{"encoder_arch": "convnext", "model": "image VQ-VAE", "dataset": "telescope images of galaxies (Galaxy Zoo DECaLS)", "train_examples": 88335, "image_size": 48, "crop_scale_min": 1, "horizontal_flip": true, "translate": 0.12, "bottleneck": "vq", "downsampling_factor": 8, "encoder_isotropic": false, "encoder_norm": "layernorm", "encoder_activation": "relu", "encoder_mlp_ratio": 4, "encoder_inner_norm": false, "encoder_patch_size": [2, 2], "encoder_depths": [5, 5, 5], "encoder_widths": [80, 160, 320], "encoder_kernel_size": 7, "loss": "mse", "latent_channels": 32, "decoder_norm": "groupnorm", "decoder_activation": "silu", "decoder_weight_standardization": false, "decoder_widths": [32, 64, 128, 128], "decoder_blocks_per_level": 2, "decoder_block": "basic", "decoder_attention": false, "decoder_upsampling": "nearest_conv", "codebook_size": 1024, "init": "torch_default", "residual_init": "scaled_by_depth", "optimizer": "normuon", "muon_scale": "match_rms_adamw", "lr": 0.0046, "momentum": 0.95, "nesterov": true, "orthogonalizer": "newton_schulz_5", "adamw_lr_other_params": 0.0027, "grad_clip": 1.0, "adaptive_grad_clip": 0.1, "steps": 8600, "batch_size": 256, "epochs": 24.9, "lr_schedule": "wsd", "decay_fraction": 0.3, "final_lr_fraction": 0, "warmup_steps": 170, "weight_decay": 0.06, "adamw_weight_decay_other_params": 0}
Rows from block 14 of the encoder, named by matrix and row number. Rows with one number belong to one neuron. Each number is 128 + 32 x the weight over its row's rms, rounded and kept within 0 to 255. All counts start at 0. Numbers have three digits each. After the name is the row's rms in percent of the matrix's.
# fc1: MLP up (encoder.blocks.14.mlp.fc1.weight, 1280x320), inputs 160-319
# fc2: MLP down (encoder.blocks.14.mlp.fc2.weight, 320x1280, transposed), outputs 160-319
fc1.61 100:103158169145138139116108096157129146106108122105119142140146129126132148145109147106085143144151114151137137101114142152069093081153161074155195070131161167138181105180121175137133141079125101116120107114105137167126122104050106146091189126095122076132141111192105142180080134076182103168121100149099083075203123149131136106096095114159114174166143119108084155187106134145140101057114151178113119079144143155173105097134113172160102145157118191135089054110111177114187164089138121
fc2.61 068:151121206178155098098118113186132113123166109117106132133154115139129185152085114158136118060115127189083034136135097204073121155150153070136148091096140155173121146094128157104090143155181130141133125167150127080106143136147115149091156165205099130139127168134131125096132136113144080117124113105104135142086125156122135157142134150066130115095099100122170076153116131146141140164152107090152069173115124171072101128139095115148198100190182142105156138093169129082122122103103110
fc1.62 102:108174132111092135150117143101145179126077085136120126173129139144122078121095106164157146109096143175085109094141121129170134155127117159132111081117152193120125125069141129140138126174103107139174169103140076155150117139058060085158157082132168168127118106103098102142120155154119148115148162085146131101101123170131157092146085143104157081145089127136126095100118101124074151145134121143193152133085112123133109096146146128127139119086078146177138145145070156106109165142130131
fc2.62 066:115113107143115168124111178117132144156187194141161151074135148098132092071117102185136086113147140142165184115168129125155162129090146098166149191119129117107065160150131174156059125142120132123113114124093178176130092086123175121141105102151115114101131148096157124119156117120153110075104179136205118127147075125144180133145076172162187148172148179088166120117119196138145135092131096132103123118183125136102194141146134144105120157120091145062114153048197093147140157088126107
fc1.63 111:197123151109152127149115085138146126128160136096149116128169137142137108137136078166132171110113087115130195132142149155062145134121122085094150094184195148159078085130112147180115040145128106199129136119106111069113201094086172135146088106097128175216102123111122138105172143109117137098182064142117104116090145183102203147134089082149112122177151094106097115125145131102083108147145156136137146149157143085149067132161113197105114051086052142113135102119125141111120103090097168
fc2.63 086:158121123119192147095121166057152145184186146125120106176096084147137079110147139137147143082134136122126130199082111134205082108118100138146176134071143163159142183123142169125132115113155161085159102148031137139062093143120129123110152119114156138148141130109103139146141095172089115110109179067074113173125154171105099059157148110126110094130125115081142071140114127093149189100152095132133144117087203141104135179143144116108190093139168110123144128155132153090107169151142128
fc1.64 097:145120128080166099095178127163165113064177159113195175142102162123157098128128062162101121121086158074126130099124154079120123124117104142062072096137161107190101091170092163162138108106094140134155146164134123119124119123180114108184103096105085100150137165151161129094161106100133126113194130145161187138117120117119108218111137112125139109118180147137162107179202153107139039097090120108086113146076102125099116169106118141073141145096093134088158098092186087136100152102136111
fc2.64 081:129186137111140118154151124122146120151154120123116123162136121147129085093153124104121155159107107060097155099167115121144134083142096172160113166099110125112156106160176191138130098112112062140166066131112128155161084105135149104156121177153130160185169155106065161123122141125135173117094092203165160164125148107117184038087121113168132119130099114150171180109118114130096126108118119158116114142129097133115123111122141156089149166158125115154097132105122148124119102176098115
fc1.65 094:101160133126128111156129111165180085153098142147172161141123146158132155112127116094076127099120060145114117095087113122175107048125099094175173138111172093093117145129121159130134182153125153121165084159103178118103147083113105189108131211073095166159163101176165061111171163090111122120129112159135090198141187082145141141178097095121142112112162118131121134160099102137111140140150086076130093127136083159090140166125100087118146145135129129138159209125173171068147107190144138
fc2.65 175:134164119137166120153158144146131090134150157112102115090074150166154160091082138179125111167138127143159157104143140133103160189145121092091105091182106079072109154093089185209166089170139089184152097118122155163150150124150136111135102198108097150171118080119121073119109128057149102138114108214173111096154162121141105137105025107129138127197131107141109170106132132158112159162112139218140143124162147118134080120115138131096101165116112114117111074094070118180138131124136133
fc1.66 094:107105109153112101125183163097108112158090153194112109089092168109139139079131073082079121129079110135133123095091079158140166243169185086107142143130159140123170148174158121088186167133152102164134154118150145118082163127115090105178127133132152114101107159117147111055101119172141205128174174087136185132154112068112115152140099117123078155099165141119108127138068186123094157145071107119130067113067139097111155151140127136127129081145146082126161146123112088071102197127188089
fc2.66 055:050100149163056177154108133139112110127104095108159157139152135094156137121101046147101138080134098102106148090146118200138112097054147099138102169130126181122136159141188130110078136106085075141096167143189156102117096100128103128133166106114153104074115130155058165165167160141113120121152142168167144164117180056151178131101091127185151134144133149158145122133113096191166073107116085089105102150102118092068187138076160134137125096143148128142143109117137139087167108147151072
fc1.67 103:111138137111159094125094111189125146056146102090089123098193110165094126154123075133099108104117148112161118130120209158103095082141103110092091100088156182136081123164066064097139124128078131121118102162159166120092149129043184098133181163138132033120100105138183168125108167127146158136125074170057180083130161120130142104125157114148115156169082103130098189170138075165091050131091162158160112160154127150147140143121099165125155163070115142160127150130121136202092137136175137
fc2.67 057:151070098166146149104173084122111118085164156104117067135152114104138108105099140126091074139099097171155093069135098072105097122126100160133131113172047106178148124120092054171120155152113143112106134103104159103111148171050126130102051188104125159144142186141183176115160126156086071123172084139115146168119132154152095098170118126097109133148134079136122134107184101045085198168168100077119120132115174139209099159142118115128147156103082076125128070191123141138212177104125148
fc1.68 082:155052167096182097160128126154092173166120149111111151084161131147120161083127177158125105150138173086188119084115129068105050140121134141110095100119179065152103145100165124100154144118120164091128091129125066131139131125123123093159127081142090160128110136147137133130173156144125160131190180172143096139107144204037080162175117109114131165087152075201142119196144120097158130088125127069140141163106128211130117131145113091109144099133124105180108092168104153168183173145124207
fc2.68 098:143120139118154165098117135180140073163127100155166143130092173186106101110176076139159170158112132062144160111133133134119172158074154222190159159065156113076112105137125097105127096124110104145161148135125082108151149113158142086120089125114169081190148138137125098114129131129123185114153138180144165148147107106156133108108151134169132138151097108113116139138127165165113047109169157177120140122113088120093107137184090168109104159181080100068119132134148166177118104175118136
fc1.69 094:104112071128137135146136166140114098174147173124092119122124136083152131069105132146121124130081118109065100133217149173128154164071138120216128129120100109130075104170148115144139096152149104110148126105174097082086124117138180121178133145078129136171117122183064076172119139117111127110084169152124085136135090089140136179191158142125098213078128156143158136084095088127131096152099099076184137093088158127134147199133083119112195155105098144188123123131093134168119174091142115
fc2.69 094:177110075130071132115106129129089127102127169161181191127120144141130144110126162124125104169123099161098128112134191137094133157133133109141123157129154106148127167135102094195094159165089166108162116139157143165132134085118140091140131152140112108171143143097177133152142098061123125179162121155135136104109083130162108116100139115076074147115145171170135169159183127171091132124095124115159099137112156133228106125200159109151049078130098123128038135090141086074109117099139070
fc1.70 102:087133127108173126146147093133167058113109141092100148133133155101130112121204112102060139105078137140093109118126158146129148122090106129107101160096120093093117118167096111151172142152087123138144130054119152203100107147144128122159068142112132059045123189106110144085122181129083134105135086125122174116168121112119099103119129134110144131117117132113205135133103105148140183145134181114133116083199096141157112097078160158119098142140110158121202090113090098127148154110119134
fc2.70 096:109118113128169069084127085130127179140133117151156115190106109126121136159078132098143155099063152088092134105101093189173128088110120138140096105102141152108143170122119162125151129112163114168158138165078138106074149207148125070185121127142138143093051127083141127148103127155096073208163070107090137129154157150127126147174144113167086157097105155187087082103149128139185136161096125134160044130087139113153131110129015110121177100164124109104134178109202116100141132117136103
fc1.71 107:167121120079122081070099162116101136140139123079132096129116109135066122137201145103038153178141151159145133137159118122119120107190150126116182161082124141148094127089158165072157138096117114127131123186089166121116200139117144178124233065159122080145142130131103114124112088131119168115138143127142190117112109135090109204157088113159127108189179185123114136058118132123092214149135122098162140145103134128131169097075116147145125180166067139080143178130147094135142143116161130
fc2.71 120:117128142156092189197173158099154128141137124121201131137185139144121128064155115124121138110170068135176109116130129075139102116111153112123132156192126062110152117123162164184140152124070173153089158134114166125164111143063130107073120156134076072123098127097160127138153117133104104127178170152121155140097104092145163085102145122124111132156122118110148137128108064147146146095163170174212129158100167183112158165102130114181110166106110119158067074071117117101082161120077132
fc1.72 108:121130125127201145127123099137140162088104146150147111124145142158140068105126121182107089125160150165122127123167140146250059093136126156143128159098119114127090151170091118106069181056081119088147112166155137126111138097129064195085102094144163100092112136175154111151072119159063118177131151117083126104117154174160187147115141105146153101109117075132106098129228122133140126096142172124169121100158139123113172098080112122226176201135168103151222138158097149131092147133079147
fc2.72 131:148099156113146119097095118174120081146161134172090129119131148144135077136087086160105131147155185113140115093086108202148125165095141218122213108097142166086122127149133101068149124086144134081115134106098130147125167095142149122153127094092178062085152167119059075122171204141125134092125155115098171174152233109081108084114139155173173103088161140105122130093101156050158081113120088149072135116139058126126101125146106185143099124074157149116045180150184188161144123176134117
fc1.73 094:063125125166112091155104141147142094111166127117110169139091086117165172132146120113150113088112169175124149073123113170114108216126122157093163166124137158094132159123132082140158128090151074187126084110138106101132177130135092192112141166121131174142093082123136121099173186136148147115159158065145133113131081097159146124107167105111135173115194041132158133099122165140165110177115082085157086105149096093126144123192162143133138199137118108133101159149121122106107179142111188
fc2.73 109:135080092120139174084097128141117095089115116120155149134151137168109111115163144104138148121032128086145090108150150156104138115093136130185122133130156139183123149117154051125057121077124092194115079130114133117159115160101140126142097150072113161152169103110141128123128131141176129169146118091142125095101095124065165122174167136116097161120117143198082111142121143131068134089114105209125102140115153114102193135093174138124176141158090177102076133141157092091112107080101037
fc1.74 086:136131149106120100105121107160092133112115129120140169160105148154131086129164172137147145121050127144177175135112133161189167151092129093096114226169110084161156172106160118157165100163125182154138154091093157190133134105079151146072132171137139122137083131091148112092096104100135130135157130133105137105132125063105038119142087163165130151116121143157120122118089087117098096065146092130142185080131087100126109093114178204118109184106117128081161109118139109156099146149137159
fc2.74 095:168177157111171111130067170182146152140079167117083076119157100102143126116178078044080151122170127144083110101107185086186077089186117133113203071089152163122169065100131099097042155123175131134070071093110066178084136156114111082146111097138132149108093148121114143134106106151095118112103114101096162144157160129116141148117169192136136148115096149172128108112164123121177094145143148117164169138150134125171145121166098110151161176093155082127094151109090155160140167126084142
fc1.75 100:110102155065130100139123121123157118141140167075130122095122093092161118138176167144118173109096112123151157144140145068086155080160179144157107146094108113173136111090102120122152140155149104103167170082137090162155181130079114181191140113220094129128135152109087139071128114115109091153088121121134174110108086041093114171155116130168137107108143100138118122161126160101138120187121157095122179147167135126099180115166103069154109147119119167105138145179175133101159173136066136
fc2.75 079:095109111141099126123171155106099142090136099111083114209161120164136114104206119111186116139096052138144103149074093140079144111126124148142095168085104159179129165155125114123065064141155112115143138142064119172122157101110066108140095089144077101124117156112120142133125103142101083105105119114148124179085097141143216054093128085151134158125101127157123186100158145180143071162035142132134095178136116135119128121176139101117160123190126101194123157160130153159123060117151144
fc1.76 098:192114192139140139108144143082116136077173150131124167133067122072122199111187083104128102138149196090171073188064151076144114118083141167170125122138128088128123137082086125154113104068172057111185121100149172143095134113101155035101131089113186188108095189227112125122126166127122097102144141145145141120137128145124072145175167158110141098139153114142113108159140080104129112142089150129153156151115126122234130143102151151147082093156097157114138138136189146102145113116161100
fc2.76 073:199118090120148151155077161151104133128105160135135084097124138119115134083152196143128128130148139126110137121105123129151170108076112135118129181149077143117102142126066160151150098075123124120161192086104167116198056139103078160116149139128147121169153091173148141106126088109147089162168102126148117127149076134149102128173107124165132133163125091167146148079088134119115178096126150159138106092125119166097094139120164134141155110186136109157180161081046147165185132072154139
fc1.77 087:112134094075170081135148138081167144110093136119112146104129176143081140120115105139122095110143147105128072127137134138111138117157099108159149192094147190083100164094110180133137161057139115132139082138168154154130144046148160168165187137181108088136132136115143118141146127130121085105161122168092103120088120141162072127127071152144178143163201123083132124133152119126067125101096175137112147153039092143159088132115169109142147152124176092129081092081138096131105113160109063
fc2.77 183:147097152134142149129123126149107143093105125122158130146136119058151124186163142120098095057165132144094133108131112162104104086161146158089085134101116168123113162170128105119139143109145099118187136096180139137118129135093188050139075129131089131161211112135164178102098130106133114134107138123173125144094105157075145114116153096173179076124129210114113175161116146107099118087029101085057156171144123172126174109131173148113110164177087142119146144135159145202126148112133062
fc1.78 098:119138138061185126075113128138134162127149152097091135151128111157127156141138159138051124107158104114069158090159136120080161152140129146119125136132160109125085167078129151124110094110107127114170145119094131112083095117113113169102144107158111091119156157061096047120111141168154181151163105112200118160041142129099089167102135130112131124175136130134138121098124138206184173113101149049122154164079127158164093138106122202135087121124100091088145153083195165145115129079149111
fc2.78 071:117136100132132158120153108083167140115121113124221159117203080061113158126182124106073176107155140097156133155147166105141123055126114026109073151127135070135110131105096109148141140128087137101117135170142118101127146154128128095136139157172099149066118106123158105100138072123100098170188109170153145139086065193109121140149155113107137159162118134112105106188139058130137148110150151138166110151133115114151154131075178045197180148193112110155134091121032077128094108078116112
fc1.79 100:107140091157072165099158156143098194127111150099155112138092078029142172172118126107079131138138115139147206130170134183150152163102143105131134151120123106122077127103183053074105125129135149119153094111123095113166165137092119112137094140153102089160103159152163148157100162139144118123118127132124178102116137142137119119160078222172115126155113146127144132104163145101137066100123163108157144133094127137160191143041101151137153108138171062073113129149118067125098199139116139
fc2.79 100:105099053119077092109132123102140131128101140109110105167105082090180176134152138129087095084151155130136129137107104122106108079112155127167135108170163147128108096136104057103146155100154126078136170128135142091150109132112125155098112124086149089169213105152216205103100128128122161118167139098127135164128125107105122156089151151162129134086168140104149148136136107070134146062118144123101131169044122155122197151123169104162107100161155212138182159135108120113176120110153126
fc1.80 111:111128133064145189083163173090165129223072146073125166112107066098175155102157122155115175149125179157094127076106170157170138159122108130092159193126130110122097105100140176163122071109176150099130085141138135076159134113101130131106135113157098112128154140104121094153125175101092135090122156133153134165129115133136152150103116109137140070143214135132153152143119113120151169120130092070166140083145102093196112112161179103137117124135098124127181043180124146115052147086092111
fc2.80 062:128155104134131097144163077099186158161116115151130089125125146115104203147102102124097127109105140103118160155163134121166217102160164088147114120148163097148072112110144115177142113127129129158129177129168155113170137162129150077140164148100182140074080102134116090108126133111199135167184090120123064107161160069118153159102126137125072154143087098101122152135094151090192175099171172152157106133173161115121219101123155140147120087163184083122131102092072098080104132119106080
fc1.81 092:128117139103182088154149185082117125169165113134148138227162146162085170116148170120112108138110126135120133137090058082114083111095163097116120136082123137095059133144187131139162151164099159080139143148161183182161136190119122138182142076140179103089134131099162124125109091133163103149135129085158170157111073209115082029162136039142133104134121101163182124137132115141183121148088137133109127138069168159157145126109127148117167103143189086105145104091164121152063109151105111
fc2.81 076:127153132129114116144112155193111070159182153107134097141185161164094130133153108203146137157091157093175107110172118118111179093150142086133103093172129149101159157144087191167136117183084151063157102084173157149082129122183137130132127122086099143068148119139153107115144093110133145146129130178168082150071122143083168217085110091105108155146149233175112156133148089148096124100126136216109136140147138149121117136183107122112126111120089200140100081147098196138103154132133108
fc1.82 096:135124119116154160167165070093122125136090132127115123159131119127125105136148110102076133145162150116110096101129137165120148146152138109145098113220131149139160117108103083111161180195127113210130197076192154090109088112106151137131112045099185133095115114121140114080160156124056131127112142088163193117131125145097191142166127140087194137100129126126112163111134141065096148130138094072158100087107076162123100086055177138131066185148085117106134039165154133160068115184109102
fc2.82 101:106122125112139096120138073191133169107072179122185135174106074091124117177120108086120170116100112077080142144125181128179086170066169118106136091063144168162115108094115126110117045155125095207138144169126117106148126148118097150112119106107124141128104134130145107168073110109060097155147115119117132122127152139080109145165136132165106074104128119186138077145135122205119139170117154130128133202091146060158195101124125119115148162175134105111197181126071148123141117107116104
fc1.83 092:134072138123151140116091124135131132145080110164113078151137135100111129117151097155071170161127092095154115200144093163156135066074137110092098150167181138047068119121136083139139116113152132188133081163165114130192101085072096125126110127116167200114159120219170073126111152144110142109147092069143109164092210022149164150164112121172131186114091145090149119096130091109160070173116095126167127135127120125126146142140134177137115119183144146081123060156117151085117174163122135
fc2.83 117:154147167130132125116077171175133171121189176150093194082134188119122100146058102139099116135170159182121111107136173154137153149083123128122118089074186142087121130114100162103130129088137136144138066106116131124108106119160161096121168123112159169129142113140084108126137165118136169181132148146104126137140208138144063097127163154123160117126139129108137170152141137084126127121143132131119089105117126166124128130176133156136084102097095108142059124138155184110195093147080085
fc1.84 109:140149131132107175103033104152085147113140112106122131177137130160158102164104086144106131096199122096118083125104147153177156150082108149161097189087107094114115153154144110136139122154106139117183131090138086084125130104134161121104181122135062199106141172145104090147142147108123135159071122131146122147107088151095132116099121157141121155142147162112127039149125146111143142108173149110109084064183197081069092138103106171157113134166186110080135169104132155122175134104097162
fc2.84 093:161129119169064130121108122119063165107102118066172080147131116102094147058177147145135156155155111136056152106110144101082099102102124072081094142177142141145125106134116121144123147154102187109152181165127124129184115094124142107109092091136097163122128123103230118141115079144135104131170124124103083096067060160158108183117133155099094151166118115097170178156152095211163115103125151125138130160091227161149137147080115083198168079129144145160132086158066116145132166120131130
fc1.85 096:094169168159163151126092115140170125086127140173139173145129048139131188138118113118057096110060162093146143126074101111112163077109118101107108131144160114197117102096181125196138143128115157103151150155137167134134134104139118181102077150143110074109058178119112103069144143105082149129109124123154070093113174088138110117142090115128147164120167203137160080081139096151139068150102093112137140147131121142098157100066156151120190155129120099133108129161145180136105119139127118
fc2.85 088:134166160107103083130117114125121130185074148134105146155148132130141236133114125144106138099136160100096172146073084110094134087160106090122113125104173141101124116084183129125134124147136137130117139122147060126141151141151120120143121150153096077078070104135062124092128127152105085175135090156131074159074180130136111106053105079187128161170064108218125137163114108111240108191124123111159075176169140129188077107149130118127094152095151145096116143105125124166105089147127118
fc1.86 095:104128193099178102139098077138079150150137132114120120117121078159109142111173119128039160088133176088102077154093140090108143170164116146125120155156159105130144029139120194116124071205137129083166080124116198110122105072160153192117129134130197108127116108070138083114160124113148138108188127149089162117172158162095200072133092186148120121074081121139116144080191148109137130096130121127126097115182106125176190113068125166094101189160143124112179101166124122151152147118160139
fc2.86 107:130143174070175139133156188134181087141137116171128126077089148166173087101134101122108116163084146157127142112111139121149124125085104126127134134109115137087147077138094160123102157104124071130145142075097171196119082107150135116178129110164112147110126100136060115101134125192133113142196090136164165113193154134124115130096112168196143116147161107213121107053152137137174123107112072167100169076083081138115126096170088120113151147111129159197087102140120144130163090124102096
fc1.87 104:175161157107183121192122136126088131100161156131091137115143114105080117126114106109174141131129053120106117180120120138115153082122106121107119126147149123142140128118141116134160154075099095147164093147126147126130115129063157133145162119154108034162150127125138096135158102118098124163116079130143123106168113130129176125188136131098092174149084123131120124157120105115129081131122100138081126159114084133014100107070116209109119165107128119110112108160103057174192128129096168
fc2.87 097:207167148090118114101097124147101114158185173181137126167135111155146113135140128105161148194085147080169181138089109096098083079094078133168093086105127165138087104129104163128121090161177157114185080131074097124138177100112095158071095088138129136124097199137160117141080125114059082138129099152131123157099125117090117120098159119148123158148070119220123119139152126144112154223084171142177072143164129119128103073157126114115131152151124119137122139138146184108115060095125127
fc1.88 103:162126133092095117159087058140120149138076141138128086152125148070111141108163143124112122135105111079109142158120094140073161169064171139050147084109121155136114128124170166173082093148114177181117128136148113152153153115121106128074095127095140064138142079112141150154089134119087126104092124084082127152166120138139161141101073100101126087181151097151111126187124159117055141145142107155132133164176103121144123088069083076095150058149130143142071179155095099132117169120187137
fc2.88 081:143143127120177139107112111092098072105151096127129145086036128147137140135059156168160134152147152187140123159149075159096130161097121136114145132159059097127118141108134121122155170110151114138123103072104178161081125132123124231110136160161119131185094102109074107105116148145116094114128139103122152145191159097130103128162045147114121115161096157124104067133133189140156146147161093119095139096104073147094093168112137129076131151119107126167173101117233108139137119139176143
fc1.89 099:073080126124097101151112108161137111126096146121140103123138103149044184110189175105095155081128085100120170152156175141129073131227089161047177115139137078128082142140114049091199133109122089158146169189101106124142152098105160087118161128134135108099144101193138109122156122152128099126133163093062158138169141071134153097124129132151105128114046140162106100130120123134107123150091123105147094147109134114115160146070132145096110166105116097125084087109201133123137141181123118
fc2.89 094:126097140124122121134136149122110090120118119095155120122171081089068113092163094111034108121168170193166047131148101096082117105145114091121153159134145146104146094143188010173086140118127192109136132132085137112129127129087126119145128131153124100113115144143156164135175146183097089094166156115127133112080133155133112175148177137078122110128112116102120075150157134031181114127182170116133116150141093102191177162054176100169140134082089158075146138128062074104139111059114156
fc1.90 104:133155163109137140148086167140147119114077130131172118165116130086165136135124147122150208122113158130121115168132167078077107097060125132069091159098164074123123159093118112133126161122110153088073111088141125117120164167108167129141160173142068021101138123136171181083106126097179193136116124095142134145136056135138138156159146140179092105097159154181203144096141101104153124092057149146140090133085171139139139149151112149109144102138056160129093075108105113153097145111138104
fc2.90 091:076136132123195165112181121121095133149080130132118129150094132114098139182119130132092100120121143139107153173078127117156069154183162131156198121149122105118156120136149067094086135088149099081093102031092153166131088069069118152172100129068084090130219123154109127092087156091175134076108154070099118138115148152142138075112099140187121142110093132158138186125101155120105135096110158091072173099179124106127157092182179102141128138149114185145107160104103124172210121138088059
fc1.91 094:159094097169106057123152130131039107104145158100146084198161093167120143179161114160111170144168087121160061149090142114105141154119131108140132151204104111168012141107129122162147117099130129177147062090164176160094192123073151091132127121130154149167183114102141150128158160108162099067178145150142161165146106142124144113137088124134142095132165118191124124151104092092067152183036065104107058168092135061141166124129103136118126135167080174130105111049141076163114155148134119
fc2.91 169:083082123159053151161161138124113194094104175091106190126126112082142150184108142151126095101144126142137166139117111101136127158128137149097125142137094128110170153127091115160112102149091098166193123092083146107149119072129167140109098177090101164140200090180156153116114123072148121134115147136164078153119108133142101133104121092151170102137132192088125192091135120136121148119101150073095106155183211141121178129121165115160120099129083119081174145120114152123194232147109137
fc1.92 112:078133116083154060119149119111187110088091142131161073093116086126143132156091155191137130170083017141175059167169136164145211186067139090125113121117118117107131141115116141150149128149095114099136108164174188040149094073140172132147071155086094131123164131091145099119115099168144110109142112107147137084099174118141106131139169177083224122129115128150138132093097103124126143086129143130069088115119122122108156151182147182178158191174116069168132071119096147102141091145140114
fc2.92 116:087161129155103156127106097068182198099158115143100102110102102075145170108056109158115072137170165101143138174160187158142146132154121133140119127115043112124140155135125077145080173143111123081114125117118181183133126111155202141152173097116158125079124130128130099114187095112176133071131147090125120127169106159159134135141106143117124081122156112105147116143084130102078147119196088126094153078125119104107136161151163163175124154174108161128175118157179109108100153107199091
fc1.93 095:097162169150140042083127142195136146133138145144123106096135167131109159137138126147110117127118142135133120125167148155145114129105109070081164114052108064113142069127159123114135104049098092149132135140125110216148123166161147114175164110117130157130080151056155132129133104182129129105142118152147113121104107094143102148137086100177127121119113105142139063139146150097063136171076186122129103139097110161115144078129090074168111058156179168193138112078191138134069122125159129
fc2.93 101:117112078149056133123143184140155153101133143111080138121151115109153141171119136133082115115156132121093157116099073128108131123120148131113106093221156110101118121145107128099121123101128101131141131101105133158052168112176164106123055182110085147125158082138126174095116121119119168109160089175216068082109133085093110135083093103191108125109158222065104195089138080107148151157109088084091117111102129151127161088183134176122093069133155101136140176163142220125180182150131157
fc1.94 099:118187177201137114180116088120050108127113126153178157135124159111156085147118160102190116091137085110152104138126208162138092137169136118056150142162131176151130126168104125113136123106114066169133141148180137113103134081171176117119069162224118123144100188176084137111136129113124156102161107185159135112157059074086106135105148169097121118121144146052072067170098181081200155126159108148144169110083135139100115121152113076071059114100111168123146124128102130108093121105135120
fc2.94 086:139106126140127146161158133139066129159109161141146094107103170129161069089155136121156133154145072079114171086148151109130106133155093123135099144097106068077136141152154103121100103151133176136131171166131181096116099040161080122135191166089156156099156146105151095138162120106119102150175141161203072130116100138221139106126111113153134124151131121079221208066118147154139118108127152106149174095159092098080108117116068189145191099153105103110146121133131138153071151145156125
fc1.95 104:126125136145145165126107091157166139147121137122139106114115121104182105137022176184117165119081140120147158064131138194150189117158163168106142156123143131149155134126189076119086096114132099127113134142113116135119126129149167096159100167130096103149107110106145112081103036171056145109124113169091138114124125146122110082099138124150127143073142171120056077079081110131086099058092122161189080158195100094048144156146113131133172158128093117111157149135150055169166090114144098
fc2.95 144:123133185149138137089149133083121107122096078109106122174109115142157158061157120189127048127149112141145155138114118122161125088146096020103111114120143139134154099133175139124104151158127102111088134112089059127207102095143104113194131159118124122071132131135145096066186188105113099103149125120098109155058139166130154145125125112165147160163090096157133171116125093125176128135124145124129110156136075128102159164155105172118119133101103133068116079113088080115106136142159051
fc1.96 104:063121094136152093127134135128115111112159131116095073172165121111134119107096127132122172133107132062096081198123084139156170167117130120161088183108096131151095126079159149094190122096098133112152113104144140153109121177052185140155138073141076130114160121125095080155168165124117120127154163074100172068120096147143120133141116078086135146157110123119140104078117137126088107120115133121074152150117140171071149141063149160064124094149175178141138103083112179101135150105128135
fc2.96 086:165181175146108092114126142163117152156177156142152137108159133169141116136131107088160167124074133085131128110084138130043111079097128115157087129119137174115092127104090138111135137126176132139143120130126127134074157107116111148096112058158116145078083185156139125185068095146091075133128090104128128124069097110103103169124167143157108203114084156221122100113153124163121119210071154135126026126144103147168108071118121080098160146157156165178152174111134152132117046123120127
fc1.97 108:221171122102147177162175114191095116099152118126109111113136165129103130099170126129119161109129124121120115101148130120150105113150057130135149128131178103122102109129100161128175130127096187105084127139109113025109107105128156174122163143110173067147127102163156130135172153193161114119111116120132073125154129102093131116223103131136117104104098095121145085180106152188203126048147154131151169154113130128096126095129152078149176110127085130139159191163127134090136154090121110
fc2.97 092:139186052031169131108130122076163142148166142160116150166130119129119103158085092144135130164149203088150152144123133134137114114110101177122144147119177139074117127138091157183151099120160154082211102130075157168134151106136143127123082093088172170164101109124128099144147125122135149129132112162146146106163139076131093106122116116138125121101151141159128092151149136090073175121113126178111148104128124110223153098154157160122103141123116117199121113116152140087145094155178093
fc1.98 097:128134124186148170103080142108112159200159096162114099140129133161122058143185097112146154117139128103075131124126143175162121158159144147090114144148122141118095130183148096127065139165152095066154137186063161157090163114150065100167156090107138195126166110115136137112172158119133108154163102154089153141121125156134098120066140114113102110105090174135130137086124153099085051138179125166150128134132146126106111093071174147162099109118144083117090158166111090155120158125124165
fc2.98 150:139082131110114130124132158169165094150184164116115104113121144109084073147171142165103109142182162167127130114092143114110129119103156134156150088132119151077126151150124083084158167204152163096064157121112156140068099125145144141129166104111130124109108172108163145126135098211066097104090195090131159110106163161090107168176142153159143140127167104129128117102142123147180080170136140123110096073113077145108106115140134147147145115081126193133149080148130161133160085129124117
fc1.99 100:155069141071132148123089124195118105074073142128161181096118113126082177156139150135074098168120158132208108131102140175126116134096091119169127108054109082151142147195126130163122126151074116158134098149141192106119129132131091126136101167126124118155132146186149142146113150177107184123122136135146099180162148095161131105132107170169118158140056109164127075129119087126087111171196076090056137173181100175148118143079159068164091170142164197114148149088077075109110151132120138
fc2.99 074:117118123113086115165100152117111134116178118088155151123141172100130138124157058132125182142141152114104123083104150093164131118057134152105148109132164146112094092143153145132153129098099116154131132145144089160119155115143157093159097126106130163148111082138098155144113138141093129238090130190200152137158105110084077128143143158135172150123148198189105200119148097077167133136134124153115208158102115159148106115115106152101144168057152108096042116138129116111160081190148130
fc1.100 090:164102124080119144078187081102145117080189098092126110136106115117150128155156138115056161160145133103128047173098141160109104176098150082178108141224093120143082079157132097152110187116139165122124113142148136136069139102124155104168061143127134171103184097122117144081163155148075173123128098143118042175162114095075205092092134133104086106122133170103200136114075157138150084123102103189085136132109130139181154124099118121130111129159121157156076152154094126094129171135130107
fc2.100 156:123061107158126153111167077097088151093098127128203133156118121080169112220133174076115113087092105132107061126120123124119121085166166115098078150097093115154119151133157079139141114132106131084165152108192135124143134131086124136168110133157065137106155131095171132110113133081105101190131125114141108127075101160158140160129123078106133122157164192202063121152136150107099090093061139068090139141118136155161172075130152112127124163169136158111168112137208117126101088047126069
fc1.101 090:079164082176185103150133140128075107098124170155114125125142105156166102097135106176171113091086070124122119133119148102180149108140149107146112110141128159114107081115194133147134117077121146149144153080178152142096130163126105095112132162150067136102088116106166161092111105139078143122139164156088192100103173169192121128098177157104100106106120041133133096146153113093076133170080157146135089170131143071100151133115104074138077132116188155110145145133100098143114130098163146
fc2.101 123:139110178098079085097059103151107207140094166146190174108120117102156123110102128127111122134180146108054099081134148141104105120120144085114165142121163190092185095118156168089131190121069085143137197177166112099202139145142181145084188097058161148124149127086141125126140117156120119116142134148121116044127170130081143153089174181086136132102078172132165108116147138216088150143073118102141089102139114147058176112085119171082128110153149103131206169105114131120120173161093132